{"arch": "preact_resnet", "norm": "batchnorm", "optimizer": "soap", "learning_rate": 0.0017, "merge_dims": false, "lr_schedule": "cosine", "final_lr_fraction": 0}
Rows from block 4 of a small multi-label image tagger, named by matrix and row number. Rows with one number belong to one channel. Each number is 128 + 24 x the weight over its row's rms, rounded and kept within 0 to 255. All counts start at 0. Numbers have three digits each.
Before each channel's rows are labels from the 100 images, of 14976, where the channel reaches its highest value: "colour at peak" is the nearest of a few named colours to the mean colour under the peak. Only what is clearly more common there than usual is listed. The data: photos of arthropod specimens (BIOSCAN-5M). In brackets: how many of the 100.
# convs0: first 3x3 conv (model.blocks.4.convs.0.weight, 160x160x3x3, each kernel summed), inputs 80-159
# convs1: second 3x3 conv (model.blocks.4.convs.1.weight, 160x160x3x3, transposed, each kernel summed), outputs 80-159

colour at peak: grey (43)
convs0.10:113108081180130107194106118122140143081127132140093098123125110124119134141129120135097086140134116143133147110115113133116103127103218140129145137119142113144154132110132103113151166090134138133050097136117143139122120148144107138128105192
convs1.10:141179110151133149097124146097129099132117105077130108090145093098149123122128134123133128166130127138129137083126104122139139141123149128131146114196147167134143130119105129109132140108137131178128127133103120175083091120149136111182112129

colour at peak: grey (44)
convs0.156:129152122121097112153157155140111168134173126123180147117129092129125169108129125141123104112142152127153164125129089161138158117128103144072127128123109113076118114117142119127164118110138136152126125122131120114148126117131132097119158100
convs1.156:126135155118091133145147072123124123151103155116163167140117153133122102132093142187145125124121119090116099140131163100134143127128065109151125162107132146116132130156134144073058145154127122177128072136118124117132148108140057145137143135

colour at peak: grey (55)
convs0.24:107167114101168136122112065106148114114170127112129131135097123154122092135154100102117100155108160093133113111138134119119115182119136060078104131094119093134111131117120103188141147137103130135111134100119136116097121096181189142127073120
convs1.24:127150118142132131128127104160159118136093107150140103098126117134129164143084132099122127162121111114093103170153131102123147099102139116098096123140127149135150120119201159120133106126115114146112105163158081145131116152132147123126111115

colour at peak: grey (46); brown (29)
convs0.153:143168155164145113182146132163107118112123108149143135123156153097119138100171099099097110124121106080099153152148115082147131151133131164161144151138097138161114112116144127139148120140098138127154120132104112130117108141103124149157161145
convs1.153:094116106128079187109129135137173112127119136103114116107136095151111144108101130130111136105190138140143094152144091131143149104111147085102090100154130133115097128108104125129138089165101096140100076138119120147143115086130098111159086111

colour at peak: grey (38)
convs0.111:075069118113128147100099138152113166113146135114174081172103140106132173120113114133124107119140112141138101121082131169104125108128133193115133100140099107104116132116145129103138138134136118113104139157150135096117149135088141106125102127
convs1.111:154126157127136118138139107161160130167078112121143080146157108134135125122092126154128111117098146135105068138110146100119105137115139131103113133126129109130146146106143114147098112087110112118139139206131120114125131122111101115149134114

colour at peak: grey (38)
convs0.132:090101122156102139154129124124091109141095126176101151115116105095115110110119143116140093184097116103130138102098132119121110171130158148140145127133125134131112118151126113167138082130075118083144121098137087122147081209143223119134111152
convs1.132:147157089108120136111136110129126132134147115140174135107147104097164110107176141105111163143128148134152128104155100131121135114126137126126112119179117137131140125136096148106133114153127136200107144112088124109107105122123126091201123157

colour at peak: grey (57)
convs0.39:101131113131127076107105118090150134138086122082172104131098148132119141126145098131121138103116084118132142104132122075109114105143116123112074114146151151129113124102105118107146103138117113098111119092088128137106125100128093131102126092
convs1.39:100129127090113122113097132113143128101116112146165162141096144102165128092154098141125143136121114187114140059166151118117120131139101121119089117083149160083100135105158129140134143096155147134164105134131137146143141138115175165116115165

colour at peak: brown (52); grey (34)
convs0.79:085096116165107119116165092082121162138127138157120113106148132109129126116135124125145085144135161110108136133173104120132103115120082136126169142131150131113126114124107120129136138132115104127126120146144205124109093156107189142155130104
convs1.79:156129146082154102140131105097086149128121145156125149147097115127105100148139134187154117115126119076098143118140136131086109118117132119149086131145105138180144152095143130121161125153099147136127107118118109098133115099150122082100151109

colour at peak: grey (57)
convs0.118:114100140102112136100101132100121102135188139161139122121118140146143182126112111105087130130186072105150097113111129114174107106119079107125149123125130111113143130121131150120075150154105177159100149148138099133140125116132097142096125131
convs1.118:120136127157111149129147103157172105167113106140076106156135096108092095122099162136151135125079115134111105131099080106107113137157097093111128097126091109156134144103112137147108137075125128140129127209105133120138163101131116094158135115

colour at peak: grey (55); brown (30)
convs0.26:188146121136148115148127103137114145095103137103132093145126099134138141145117102107123109138111093110123126054138150124137123136136118071099122117125164114134112192126150102141143119105143129129117135059119134109128197122142151107147097147
convs1.26:098159129154092091131134091097099140100119122121097131117165103151123141167141110152112117179090162076129142155104107124114155083162102110112113107138139112159138073125137132136129122115128118126121127168194105152123141139137136165097162108

colour at peak: grey (50); brown (38)
convs0.85:146122118133112139151143178160120158103172158107136099124095111130121113123129126085145115112102106157159069108134141082104114155120048153126110153150097156088132111147115159164113140122102128142148116111135137131107125116130132097164126103
convs1.85:166129132141176116151162163111130146128140111170092167162121130130107140134138081153103099097137110103135131144094123088084143146094107135128114108111120136158167138116103162120093113119136144073108110121119090122139109080116128107092145123

colour at peak: grey (44)
convs0.41:115111122110111093098123076119134100147101108135108136150130170156138146097142119109136121167150139131140101120151115109116148097112158115200161143104096107147161073135157167124121119127120126122100139122127122132100107134043186083126138130
convs1.41:124142119110103126116133163135111143165107076110075162132146168158166139131100128135128104087181138149106127143126082119158135158104095140133143201166087141117131157076102107112096139197100131138111131154128145097125148106112116106138112134

colour at peak: grey (50); brown (39)
convs0.71:074141144105104122096144129154160124146137145145129126095144154140114073130117137118152147100101135142138140098100172116091148137149120089119171103131195140131139132046145125089098164124150137175147136133131105150150112154137174136159138105
convs1.71:151128140116141112153154128119119145166145160138148142138144136085131119147168098119086109125101160144122102116128137116171108110131115116122069123165094136093136105125150140130144160142129081125098107172115092099173137121134113092150106106

colour at peak: grey (51); brown (28)
convs0.91:113127132120148089141162109155117153147104181105130129114107100132142141131086140131105106139127124129107100098128098117111141161131114159100146201114119175104098167123076102115171125160152176129134127118145165110150146135109109138136092088
convs1.91:132110132064105108108100124119102112099087081121153151114101111099112113152136137111163152086118124127143144127168096125131105105133147125138103095114120153115103149112186103126098119118128124105126105117148143138143119118125129141097085123

colour at peak: grey (54)
convs0.35:100086080113150106141119150112116128101164142087126111077100137071124158107125134126114162152143147118116156145121113141125116150106116173134131153137154142138131132122092137118163136143131133110113096115104117139108124141069097158138153164
convs1.35:117102096112115104119142151116087160116109108126089126151130096143147138125122107076179154109115152076123136177185124095120140131115110157130137133131146121167135148118132111174103130154123146077120129083112144140143112131134142138104156114

colour at peak: grey (46)
convs0.60:121139117149163142103081146133120131141138127132096116103135101157123146127128140159126121168096125135163104089093110153122114142110130066151135128139150105126120131178158109108086087136151120095160133109159103126147116141146110124134089125
convs1.60:148121117107128093107115107118122110169149096167133124113108131087194122125172126129154153124152103121182130092142127106108141099109155116128114127157127095126110140102135146150104160115114120110108154152128110106107155134128144107123133148

colour at peak: grey (59); brown (26)
convs0.23:093156102122121108146131129153113104126121113115125166146135140154125115125139089105145124108112129118114112104101084070159155067136118127184127126127152145112097118159116135130167069142104113136126114092116154105134120145121141136083128173
convs1.23:117115108120147150084146098134167141172092125118088159155142114117109108110153110129147125150115145105155110126139065118113121120121124105100130121111130151141115145089086132148080130103139130109142123155132155136113110070118188143126093118

colour at peak: grey (57)
convs0.13:098137116153113120133142125116137133163141145136136134088117109109162135131126116131154101105113131139109127141137101099173109140126093136128097152127119151088140088121121114143137092125101155140140117120142126111080106132173124126091132100
convs1.13:172122094095107197111113101131161132149150161109110150103123116104088099121090141124157122081100104110110114137102080113108127133160149112118108101103142121158125134128090100131124140079111107106138158130155123212102132140166134130150176097

colour at peak: grey (42); brown (36)
convs0.102:172094088150160148128131103125095105127144116138091137130154121142120146181159130105075151098122121121086104148099117165100151137122181111121094107136092112109135101122117113134128110117137111139117147111079104114124140090130104125151153127
convs1.102:114130164137092109108151104130184091168121129132108076096127139166152128145127158138127107099149120109118116139112126132125157131097118102107095148139119147157116105087167102104133104158118135162092122133085120080150104139109057105139101089

colour at peak: grey (55)
convs0.16:113119122118131134088148112098135128128100132119123106108118107131085081126116158105121103096099093131127115146167140132138092166124171153085127124104126121110109090110108116173175158117108143155124128128098110123089129129106145158066117113
convs1.16:128133129162184117147183129124137093094120102112163116094166098138123162131125092095133123130125103112107151074084127121137156106105113124120108127144111117114143127169136158113103151134143126131160089138117097159144161077160148105116119110

colour at peak: brown (46); grey (46)
convs0.32:094126113156156118117132135143121081163104159119101138112095156102085107142133114116124136141100120153110086120106089143133146137154157100131099175133103102128147089129133103118099108135120162149103097109120126125113127115126085124108129119
convs1.32:118135102060148097104115130123113119119115170135169173058137136114100100110171128114129134135119122150106158085113149158107113109148110135111126135088112129095134137111164108120134102064163117128146109114107113181129117107147160119129092178