A small multi-label image tagger, trained from scratch: 24-pixel images, trained on photos of arthropod specimens (BIOSCAN-5M).
Rows from block 2 of a small multi-label image tagger, named by matrix and row number. Rows with one number belong to one channel. Each number is 128 + 24 x the weight over its row's rms, rounded and kept within 0 to 255. All counts start at 0.
After each channel's rows are labels from the 100 images, of 14976, where the channel reaches its highest value: "strongest on" is what is common among them. Only what is clearly more common there than usual is listed. The data: photos of arthropod specimens (BIOSCAN-5M). In brackets: how many of the 100, against the usual share in percent.
# convs0: first 3x3 conv, stride 2 (model.blocks.2.convs.0.weight, 160x80x3x3, each kernel summed), inputs 0-79
# convs1: second 3x3 conv (model.blocks.2.convs.1.weight, 160x160x3x3, transposed, each kernel summed), outputs 0-79

convs0.23 [147 119  87 164  74 117 170  88 154 167 137  96  86 121  98 124 121 145 115 107 151 151 116 118 110 131 104 152 110 132 145 120 139 110 122 145 106 128 103 121 102 140 107 116 141  78 127 106 147 116 132 130 102 122 134 165  96 104 113 136 154 112 107 111  99 128  99 107 151 134 129  37 139 130 153 107 125 126 141 102]
convs1.23 [140 112 129 144 104  88 145 140  98  87 110 136  91 120 139 117  97 117 149  99 130 120  89 120  68 119 138 145  85 114 113 157 154 129 139 150  99 162 148 164 166  92 104 110 135 132 103 180 136 147 117 124 138 180 114 159 116 107 137 109 171  58 113 102 141 159  98 154 100 148 136 117 104 150 109 136 109 110 149 122]
strongest on: order Coleoptera (37 vs 16.8)

convs0.114 [135 138 122 138 132 126 126 152  82 153 113 101 164 127 137 135 108 117 140 141 125  92 158 127 154  91 137 107 121 125 160 100 174 119 134 160 110 103 125  73 189  96 129 118  77 137 106 115 140 127 105 116 102 141 136  99  84  97 140 129 126 102  80 100 127 143 113  86 166 168 135 130 100 122 135 142  97 148 132 123]
convs1.114 [118  70 151 152 110 121 172 140 138 117 149  98 129 115 121 173 115  99 123 150 123 130 140 141 123  95 131 106 114 127 140 155 131 136  62 128 139 109 151 142 142 119 109  98 160 132 123 119 160 133  67 109 153 136 155 135  94 111 135 156 129  93  99 150 115 100 104 148 111 177  86 135 140 133 130 136 117 121 136 205]
strongest on: order Hymenoptera (52 vs 20.5)

convs0.152 [ 81 132 117 124 155 121 128  98 154 148 121 172 111 126 100 152 112 114 177 116 134 138 139 119 128 130 164 156 103 142 137 121 130 168 130 207 124 120 152 132 158  97 124 165 123 141 116 103 140  99 128 148 128 148 108 145 119 136 135  91 156 128 164 110 107  91  93 136 106 137 134 143 126 100 114 115 196 115 115  85]
convs1.152 [ 92  75 126 110 129 151 141 126 138 134 133  88 113 114 131 152 128 133 150 107 102 133 126 117 109 134 121 131 122 144 115 136 140 133 135 142 144 106 148 102 167 136 104 127 139 144 148 133 147 115 215 121 152 144 191 151 137 127 147 105 139 134 127 118 136  89 153 150 121 202 136 129 126 110 154 113  98 133 128 112]
strongest on: order Hymenoptera (63 vs 20.5)

convs0.135 [ 71  98 119 108 122 102 116 138  86 125 109 145  70 106  67 130  96  85 148 136 159  82  94 135 104 136 126 117 116 149 122 107 161 111 132 132  99 120 122 127 120 112 131 169 117 138 118  93 126 106 131 135 151 100 154 138 146 126  98  97 134 113 103 138 113 181  91 121 150 149 159  91 123 144 129 101 134 121 119 104]
convs1.135 [102 108 120 133 143  86 176 158 139 160  74 138  90 103 142 133 153 127 122 110 126 107 120 121 143  97 132 126  84 131 138 155 148 140 118 146 101 140 160 144  88 134 118 133  88 105 117 120 125 127 151 107 127 130 156 146 130  98 133 125 175 101 123 163  95 147 120 133 104 141  87 111 116 109  73 106  88 157 120 130]
strongest on: order Hymenoptera (45 vs 20.5)

convs0.16 [110 141 185 127 146 125 148 120 152  97 159 131 155 141  93 131 117 164 146 140 157 158 136 105 125 106  92 144  90 122  99 130 127  83 104  88 168 128 123 132 127 174 133  95  79 173 119 147 120 143 134  98  94 128 125 108 132 137 139 139 146 126 100 126 134 139 159 124 134 100 141 117 106 165 103 146 117 154 107 189]
convs1.16 [114 113 115 114 101 136 129 185 123 148 153 175 125 137 111 141 113  99 138 124  92 148 139 154 116 127 100 109  90  97 146 118 144 125 123 145 136  99  96 124  94 139 135 130 123 119 116 136 126 178  79  96 135 112 131 123 123 179 120 132  93 121  96 120 105 136 130 116 129 115 140 124 154 101 101  97 111 162 128 167]
strongest on: order Lepidoptera (28 vs 7.3)

convs0.34 [149  62 152 189 109 143 108 130 131 131 119 104 128 100 117 134 135 111 151 128 123 115 131 100 144 102 143 132 130 126 132 124 104 120 134 112 119 154 102 127 113 120 148 146 151 148 142 135 118 125 138 137 169 183 118 102 103 117 161 123 119 123 162 104 134 136 142 157  99 136 111 121 110 235 105 103 128 101 143 163]
convs1.34 [106  95  84 128 115 125 104  99  87 121 144 175 110 117 121 152  85 110 152  99 139  81 135 110 117 150 120 113 107 139 115 135 117 151  94 133 178  65 135 117 106 139 103 143 138 127 134 128 135 122 111 144 116 138  99 108 122 151 137 105  95 149  82 120 134 110 144 157 143 133 136  71 140 128 104 117 123 136 144 108]
strongest on: order Coleoptera (47 vs 16.8)

convs0.107 [161 123 132 124 122 128  94 128 128 129 137 114 106 184  96 135 153  97 116 146 124 140 207 175 172 142 134  91 140 127 133  93 100  89 117 175 134 144 136 119 119 164 106 130 158 150 143 105 122 119  97 149 110 131 166 119 108 193 100 110 148 137 128  96 116 110 106 130 106 115 121 141 147 133 134 118 110 115 101 124]
convs1.107 [110 124  99 104  80 140 138 106 109 126 194  88 100 115 123 168  95 135 127 119 106 137 135 128  94 140 106 142 142 112 133 114  96 126  96 134 173 116 120 121 149 113  83 123 136 118 168 172 123 113 146 135 130 164 121  77 126 106 157 109  93 127 106 126 141  94 124 107 112 129 142 103  98  97 161 127 151 171 101  91]
strongest on: order Coleoptera (49 vs 16.8)

convs0.87 [112 139 131  68 123  94 112 120 159 122 107  86 101 113 121 124  88 141 130 131 137 125  88 114 128  96 149 130 134 107 138 110  73  85 165  69 122 113 144 151  80 150 112  82 174 115 145 112 128 124 131 145 102 118 117 122  95 132 167 118 162 121 158 140 120 137 145 135 114 142  97 138 145 109 120 115 146 115 174 130]
convs1.87 [133 139 139 145 125 149 126 133 151 130 107 147 172 123 133 168 122 133 136 119 131 120 113 125 142 130  67 123 116 132 105 155 135 119 120 125 168 108 101 199 121 116 123 116 140 132 131 151 124 194 171 121 134 129  80 138 105 108 154  74 110 121 137 129 126 123 141 123  97  67 131 139 100 190 153 139 145  61 154  93]
strongest on: order Diptera (63 vs 30.6)

convs0.134 [144  50 139 145 148 105  78 108 107 124 110 146 110 146 128 129 122 164 123 122  99 127 119 118 103  79 112 157 113 120 147 103 117 149 125 127 133 129  94 107 146 153 131 105 134 132 113 198  95 132 106 114 113 171 118  87  75 121 166 153 127 133 173 109 142 117 115 125 103 125 141 144 143  99 107 135 120 114 133 102]
convs1.134 [127 130 134 122 128 107 123 112 106 143 151 129 121 126 106 108 114 153 170 140 140 109 123 146 126 145 119 151 132 108 125 104 118 151  78 102 150 113  97 143 122 149 103 169 125 139 112 116 139 150 153 116  97 136  93 135 148 143 113 127 156 132 111 122 118 118 131 116 149 140 127  78 142 141 148 146 121 174  88 154]
strongest on: order Coleoptera (73 vs 16.8)

convs0.138 [137 129  89 120 125 144 202  93 121  95 114 112 124 166 144 121 162 120 139 127 120 136 113 154 156 125 131 130 110 106 160 115 142 130  94 124 133 129 109 137 142 158  97  93  96 109 141  97 125 112 121  98  72 114 139 119  99 106 168 140 135 123 122 105 155 124 122 102 110 119 157  47 110 163 130 143 154 123  97 121]
convs1.138 [168 156 111 166 135 138 132 152 136 127 124 173 121 144 119 101 105 135 143 110 117 152  91 126 147 115 160 122 165 106 116 153 147  96  94 115  96 153 124 139 122 147 137 150 111 100 141 162 122 135 131 119 126 133 123 141 125 107 126 152 123  89 128 145 178 147 121 137 159 129 103 124 133 115 130 128 144 129 132 130]
strongest on: order Hemiptera (33 vs 11.3)

convs0.47 [134 135 132 119 146 170 149 106 137 132 153 105 132 136 138 138 148 150 101  93 143 187 132 218 142 139 105 107  94 136 150 130 135 128 104 100 107 119 162 118 133 119 150 130 119 136 138 137 144 145 117 131  82 124 151 115 127 125 158 162  93 135 117 143 177 111 174 109 103  99 139  87 120 131 150 139 142 117 102  79]
convs1.47 [137 140 108 122 119 153 136 196 104 132 162 120 148 125 117 141  85  92 118 131 151 148 110 159 150 111 115 132 136 119 144 139 126 115 111 132  61 163 135 171 122 119 121 129 135  90 152 104 132 123 142 105 116 123 142 129 123 114 137 113 110  76  89 123 121 118 104 137 123 125 104 115 122  87 124 150 172 111 131 124]
strongest on: order Coleoptera (49 vs 16.8); order Hemiptera (33 vs 11.3)

convs0.140 [142 118 148 141 103 126 108 118  89 134  94  86 133 121 106  98 148 115  97 121 112 127 111 152 161 106  92 111 123 144 168 140 129  94 144 161 142  73 158 100 109 100  78 170 129 104 100  47 123 122 117 130 148 140 158 147  96 114 151 112 128 156 134 108 116 123 139 104 137 117 126 116 127 160 134 114 145 123 113 163]
convs1.140 [153 139 143 162 139 120 115 110 155 111 118 129 189 112 137 179 106 123 128 114 144 119 125 118 131 127  84 112 149 157 115  95 135 140 141 128 191 114 104 165 142 137  90 132 103  96 187 151 139 148 176 149 121 139 129 184 103  71 130 115 133 133 142 129 144 113 108 136 133  79  98 130 128 173 153 131 122  72 139  97]
strongest on: order Diptera (64 vs 30.6)

convs0.4 [127 141 134 155 104 174 109 103 122 108 127 115 142 102 129 137 109 109 134 141  63 104 121 131 147 108 148 114 110 105 148 162 113 183 144 125 137  95 126 167 118 111 145 102 120 103 131 148 106 138 129 126 121 129  83 124 130 148 171 156 116 132 183 124 163 122 120  99  85 143 103  84 140 167 116 155 157 116 153 170]
convs1.4 [162 132 128 139 139 207 101 147 116 142 114  97 105 163 147  87  83  76 146 138  99 112 123 127 144 138  94 114 146 113 141 214 130 124 120 133 138 102 126 127 122 139 146 152 179 124 115 105 127 150 118 158 125  86 134 120 138 114 136 137 119  74 109 111 147 134 125 140 110 142 142 136 133 103 156 100  99  89 169  80]
strongest on: order Hemiptera (48 vs 11.3)

convs0.73 [105 110 104 145  67 154 132 131 144 124  79 118 109 143  90 122  54 133 120 102 153 117  90 140 118 117 174 126 113 144 133 103  95 112 158 120  82 108 115 139 119 115 127 139 149 131 148 111 114 110 139 116 126 145 126 146 100 112 117  93 152 118  95 153 131 151 107  95 152 151 127 103 153 102 124 112 128 102 143  65]
convs1.73 [114 111 136 117 115 109 146 131 167 113 101 139  96 128 136 108 131  96 150 118 141 106 110 120 117 117 132 110  92  99 123 132 146 140 127 152  87 137 138 139 135 156 136 129 131 124 121 120 141 180 142  86 117 139 129 145 117 100 144  82 156 118 140 138  90 132 125 127 138 129 122 107  89 141 147 121 111 112 127  74]
strongest on: order Coleoptera (37 vs 16.8)

convs0.118 [123 121 109 169  86 136 123 105 111 153 117 108 122 116 153 125 127 145 112 103 126 139 119  85 131 123  99 130 140 122 181 131 189 120  98  77 147 105 105 105 136 132 127  98 120 134 130 107 148 133 163  92 106 121 129 145 136  99 133 133 145 134 173 115 165 128 130  45 134 130 154 103 155 104 116 163 128 166 118 152]
convs1.118 [150 115 124 150 115 110 152  89 126 141 120 111 203 117 137 141  99 140 131 135 161 139 128 113  92 116  96 131 104 131  99 160 145 142 103 136 115 129 137 151 147 128 129 128 126 145 146 105 121 126 116  92 135 124 102 175 111  83 137 145 131  67  93 116 156 153  69 140 129  84  86 105 143 120 114 148 136 112 117 148]
strongest on: order Hemiptera (37 vs 11.3)

convs0.64 [124 122 134 118  84 167 136 101  87 149 125 134 102 122 104 147  98 119 194 118 103 142  89 111 122 151 117 128 114 113 192 126 163 182  92 148 121 116  92 113 119 121 120 107 110  92 129 118 142 145 119 145 119 122 132 137 138 121 144 130 145 165 149 106 128 142 122  68 118 100 119  67 154 110 124 132 153 145 137 134]
convs1.64 [149 123 129 143 128 173 189 146 140 118 108  98 129 114 136 113 107 100 154 119 131 149 133 131 135 124 107 124 130  80 129 210 131 126 130 143 128 108 152 148 157 103 157 155 121 132 121 165 132 143 149 120 154 142 130 145 114 113 117 127 133 105 104 115 129 106 139 169 113 102 118 118 122 126 118 146  96  70 146 112]
strongest on: order Hemiptera (51 vs 11.3)

convs0.36 [147 123 139  99 138 146 149  85 164 117 155 128 110 128 113 122 150 161 130  94 119 144 128 154 117 156 108 119 118 116 163 151 132 114 122 111 121 132 129 127 120 140 133 130  95 146 117 161 119 168 203 108  90 129 135 103 135 142 173 147  83 137 130 155 169 103 139 104  73  85 157  95 142 132 106 162 150 103 120 105]
convs1.36 [145 140 110 119 121 158 145 190 133 175 141 114 138 118 112 134 112 111 170 142 104 145 129 108 122 148 128 118 138 123 170 116 148 116 126 128  99 155 108 160 107 118 157 142 131 118 161 106 117 128 170 106  47 109 133 166 127 136 145  86 126  73 109 110 145 127 107 136 119 116 100 116 104 107 122 145 211 129 143 104]
strongest on: order Hemiptera (31 vs 11.3)

convs0.25 [100 129 138 106 117 133  97 107 118 104  92 141 186 127  98 120  92 127 111 142 102 146  99 141 148 133 126 108 108 137 157 124 121 148 145 129 166  79 158 121  84 102 104 165 116 131 117 105  98 109 112 209 133 113 130 112  91 150 142 137 125 135 184 107 103 122 155 104 102 102 130 135 127 128 123 139 163 145 123 104]
convs1.25 [156 144 150 151 150 161 101 105 176 118  91 126 180 160 147 158 107 107 117 121 155 121 139 108 139 125  62  68 140 155 124  87 123 155 153 125 152 116 117 144 135 157 108 130 118 108 170 135 126 143 197 130 126 136 119 169 119  74 129 110 106 131 149 122 148 133 124 115 113  95  80 131 108 135 167 114 114  81 153  82]
strongest on: order Diptera (70 vs 30.6)