Rows from block 4 of a small multi-label image tagger, named by matrix and row number. Rows with one number belong to one channel. Each number is 128 + 32 x the weight over its row's rms, rounded and kept within 0 to 255. All counts start at 0. Numbers have three digits each. After the name is the row's rms in percent of the matrix's.
After each channel's rows are labels from the 100 images, of 14976, where the channel reaches its highest value: "colour at peak" is the nearest of a few named colours to the mean colour under the peak. Only what is clearly more common there than usual is listed. The data: photos of arthropod specimens (BIOSCAN-5M). In brackets: how many of the 100, against the usual share in percent.
# convs0: first 3x3 conv (model.blocks.4.convs.0.weight, 160x160x3x3, each kernel summed), inputs 80-159
# convs1: second 3x3 conv (model.blocks.4.convs.1.weight, 160x160x3x3, transposed, each kernel summed), outputs 80-159

convs0.148 112:134075081156129154104100075141099098178118108092127135092102144116110078128142110155146159130083124114127122117113099113147118118102059190152058053124135150078166108117117110223099089077069142085168111152103101190073073127153095147130138101
convs1.148 097:083071133092075148135106090151092087058146150121124160201106160095129148146130136153107075163125164123130099157092126143098104097189128127134124130167127206191137077146132100082099129151144101132088159088146120102112109159136136148131158151
colour at peak: grey (42 vs 8.2)

convs0.98 112:106146132099136141182165137153107108145085133103103155126130060122163096089095140154126123120073105111152081082091124142160196095162104134099117056137120093142134112168092074112133107151091096144113148125101077135050127146187143147135108099
convs1.98 095:107182124053101136100124094100145101076154137134139142082121083114107177150165130146168128102182122157130168125187132150103080121183165125115123117102111117114058139112166076126127101188166087078133162104142123169146102130116144101091109152
colour at peak: grey (63 vs 8.2)

convs0.126 078:131136136132136092110105101156128092151185199148101129067119192107091157114153090159148121151165056114085161086200108104114131207136085083142118142153093064156125104166112133125053084116149167107145100096155074157150115130115085172117153088
convs1.126 102:151192116101153139154168143150110187179162121108157145197080124062109097098137144125078112109071119139138100140142123094145110085184103111101114116158120129105144093120091210125108104146117094165127103157118123142157107116124133071139102100
colour at peak: grey (40 vs 8.2); brown (25 vs 2.9)

convs0.100 077:141085131097135084105144101143135177166117122138172116135145079171198102127100154123151077107118148145141134153134123179178134093110059124149111157110128144152093068155113101095064088100107150136125105078102155156042117185121149058098103070
convs1.100 109:162121115143168149139187169151133103179096127153169111120144114136116128092143122106102120072089132160117100077120116142151146108099083140133076152195122164068120085175099137128170155145164118132105064163127095134161139077137133122179128094
colour at peak: grey (47 vs 8.2); brown (33 vs 2.9)

convs0.103 089:050083116119100134122053152125073123169116111135125172119073129174143110160131147099131074126160102108143164078150081132085081159102099184149104114117115138149116126097147155179119148072120115081161116123174125147222091122116124105154108104
convs1.103 096:149153115133159118133126088148126164166089133105145183219066102049124101129156100083125140153090138116161112163153103078156120170133108085138093154178088104143129099122110122199154169132166076095129143121112102144174136139117088133121143148
colour at peak: brown (60 vs 2.9)

convs0.95 093:193147113092157093185107108164163172137098139172088122077085130153100132138079092096160146164114048125172150134130132060116090174083124220105110119099118122084120139125094096102130153143137136130187110110066101132118095069168104157095076137
convs1.95 091:145105177143059048094101141137095097188116128129138120142155177122137121135123141111111148147121087141103132141106103162148130100094091128123126104149098116119111149106072137083091192202038202112125140200112131124151069137110129109164146162
colour at peak: brown (41 vs 2.9); grey (41 vs 8.2)

convs0.38 145:096112103122102092113093200202102137152140099110095164174165175198103111173106127135112164125127098101162101209128129139097133102098098127141123093187099094085208106126134198123123205097115139139154150117143178143146130136112152144099162111
convs1.38 092:171124129178148063129098137156089093141128111093096147140084176183112104138102127156171132113124116114147116163117120146093120145136111116154135151189102118091153108122068150117088114168148163077158236152133079061128136152160099074091094141
colour at peak: black (56 vs 0.5); brown (38 vs 2.9)

convs0.125 121:123127067115099109122135111148143202138101112143126124128128130116118061066143098126113139159105183130255172069141148125152119079135156098108143124110172104071107141111106099116092103114155107123135125134092122137150131121138224121115142130
convs1.125 097:182158175075164140099094081134144115171125164101159082123107148120152144115114118140140094124103139189086159092107121114185175137149069125149124093134089116123083105157186125059140186227106177122153126197156109097152087160139082120070119163
colour at peak: grey (43 vs 8.2); brown (42 vs 2.9)

convs0.17 087:097122107143155108189130111127086068133154122135131079153141113138127096099172095119085131123159106111117056138082129112055128214137146121125150134106126091110112154153149131130126164106108156140156143106123108102111109098172130107178138107
convs1.17 117:133202150129107150088097125161151120177171107134173062193148103173166098158066072119184134149152120156138078126157123162117199108113120103149148151192082171149143173100093120107073083068126170150168102115141107143129132142123131125143113143
colour at peak: grey (46 vs 8.2); brown (35 vs 2.9)

convs0.136 100:093128098185166148091135135125118111120075171197105122108130128067107133105125142109126107107124099122160131128115150102184097098116118142118179106143103170101137128157112167143123097145094141138156127124146133066127116074087092092089061087
convs1.136 100:117140110163115116120177139152104138136139123126113222105094085075141088158098139167141090119148115155162194152114134109065079131091152116154098131113118091123099177127128202091129111169073142134115137095135150057155136133173141094125163145
colour at peak: black (55 vs 0.5); brown (37 vs 2.9)

convs0.147 084:090093139175128063103144072112133163119094136170157067091100102110102096100130125130120153079150109123137050093114141040114108075114169135116076088101109139115094118123099107130152071091116132135128087156186142136139162120113084131120089105
convs1.147 129:122166133081124128139112155174122177131141150151128055146159078147124077160094112096223162133112142176120104141085156121147155163150105107119162076161163146109106118130076142080126133131158162102190132120108196118158092138149130095119157108
colour at peak: grey (54 vs 8.2)

convs0.90 087:126096121212158096064110079111134171128082126118136131117070172081111139159091100127081153118115113117169119114098110114101104146106190129136140118125093115135107107105177138075106083144115119138087102116134133119130123163087127087042111101
convs1.90 110:189115095146144174100187108099168133176131166117067118148149069161104154119122110086140128150061126100165166104106100128116171138093122146110115119204163114113182146124081138090132107087140098091144108131111127218138131090154164104168126062
colour at peak: grey (51 vs 8.2); brown (31 vs 2.9)

convs0.92 076:112063069078175097067080159132081135118093098089094161149077172109083138109087102125144109164133145139114148178113199071051138081157153090118110124123099149095125121103184129139172095145157128098170107109096121157127110107157088129122110066
convs1.92 105:138170118112174124134107140151106147172086141104170136226100131100190137069174086106120093083177186176137111047165165140158134107121151162119070156128127161125118171073081138100131123139121128141173135111111104100148131106127149157134079162
colour at peak: grey (52 vs 8.2); brown (25 vs 2.9)

convs0.30 077:112082152168125104098140099139097172136112129169089074125162144151135090121082072130134087156128109146084105111107169191088105077106156224155170100148134103108152155173062125123135110134148104107124132117095111176096096084134144192102150065
convs1.30 116:143150124193155105166163141109114116162150088169167117147111110082146189142151110097115107153143110149131119048100166115157178127114093125119076160187128174075111110129100136126134088179098142118121120123116119097186119119164156096223109129
colour at peak: grey (50 vs 8.2); brown (26 vs 2.9)

convs0.155 081:074147168115163130156152126130078110138082104065073156127142141092088109127142140114132121110067086086035153093172118072076127185113039133131090146121107108129130098125109134149090206136147088138144143065176111078081117103159131088171087097
convs1.155 124:145209110120128137123075129139111203119147139164166117154148097173148143128098161119159091167165123136136072198157090124113138138093114121088104146146105143170112113109115173122091065131114091124194058151084121172097125080145116096104109147
colour at peak: grey (37 vs 8.2)

convs0.114 079:171134101106109122156162089160140120079135103124176153118182128121116124128088116132130098145134125150143089132107088146126116109136162130139144113136112095110131082119061151129085071126131128113164157080191095150131099255148130123098132094
convs1.114 101:105132084097171131129154123183110146128101156107181134142139113137060135112131088090072085094091171160136112069064117131111143088138146112146104182162125174058139147156095134117127154179141126162127056107175111128147155059163153051146109118
colour at peak: brown (45 vs 2.9); grey (39 vs 8.2)

convs0.69 111:112145153208151121111139130112142137116114076165092084134116146131103076105084179114153031137135108119115093086096156089074157136157148171133106122129130121118154203114102114096076167104132122156164126244113093114135165100118152168130184134
convs1.69 097:117116119099054109140107123075080109134199163095076113168144108113154151115127150139085146133130136200149107163115139133163165117172113131208129100122133112212151030113143135135122097200058113094093109117136132132161121136139108095091159086
colour at peak: brown (46 vs 2.9); grey (39 vs 8.2)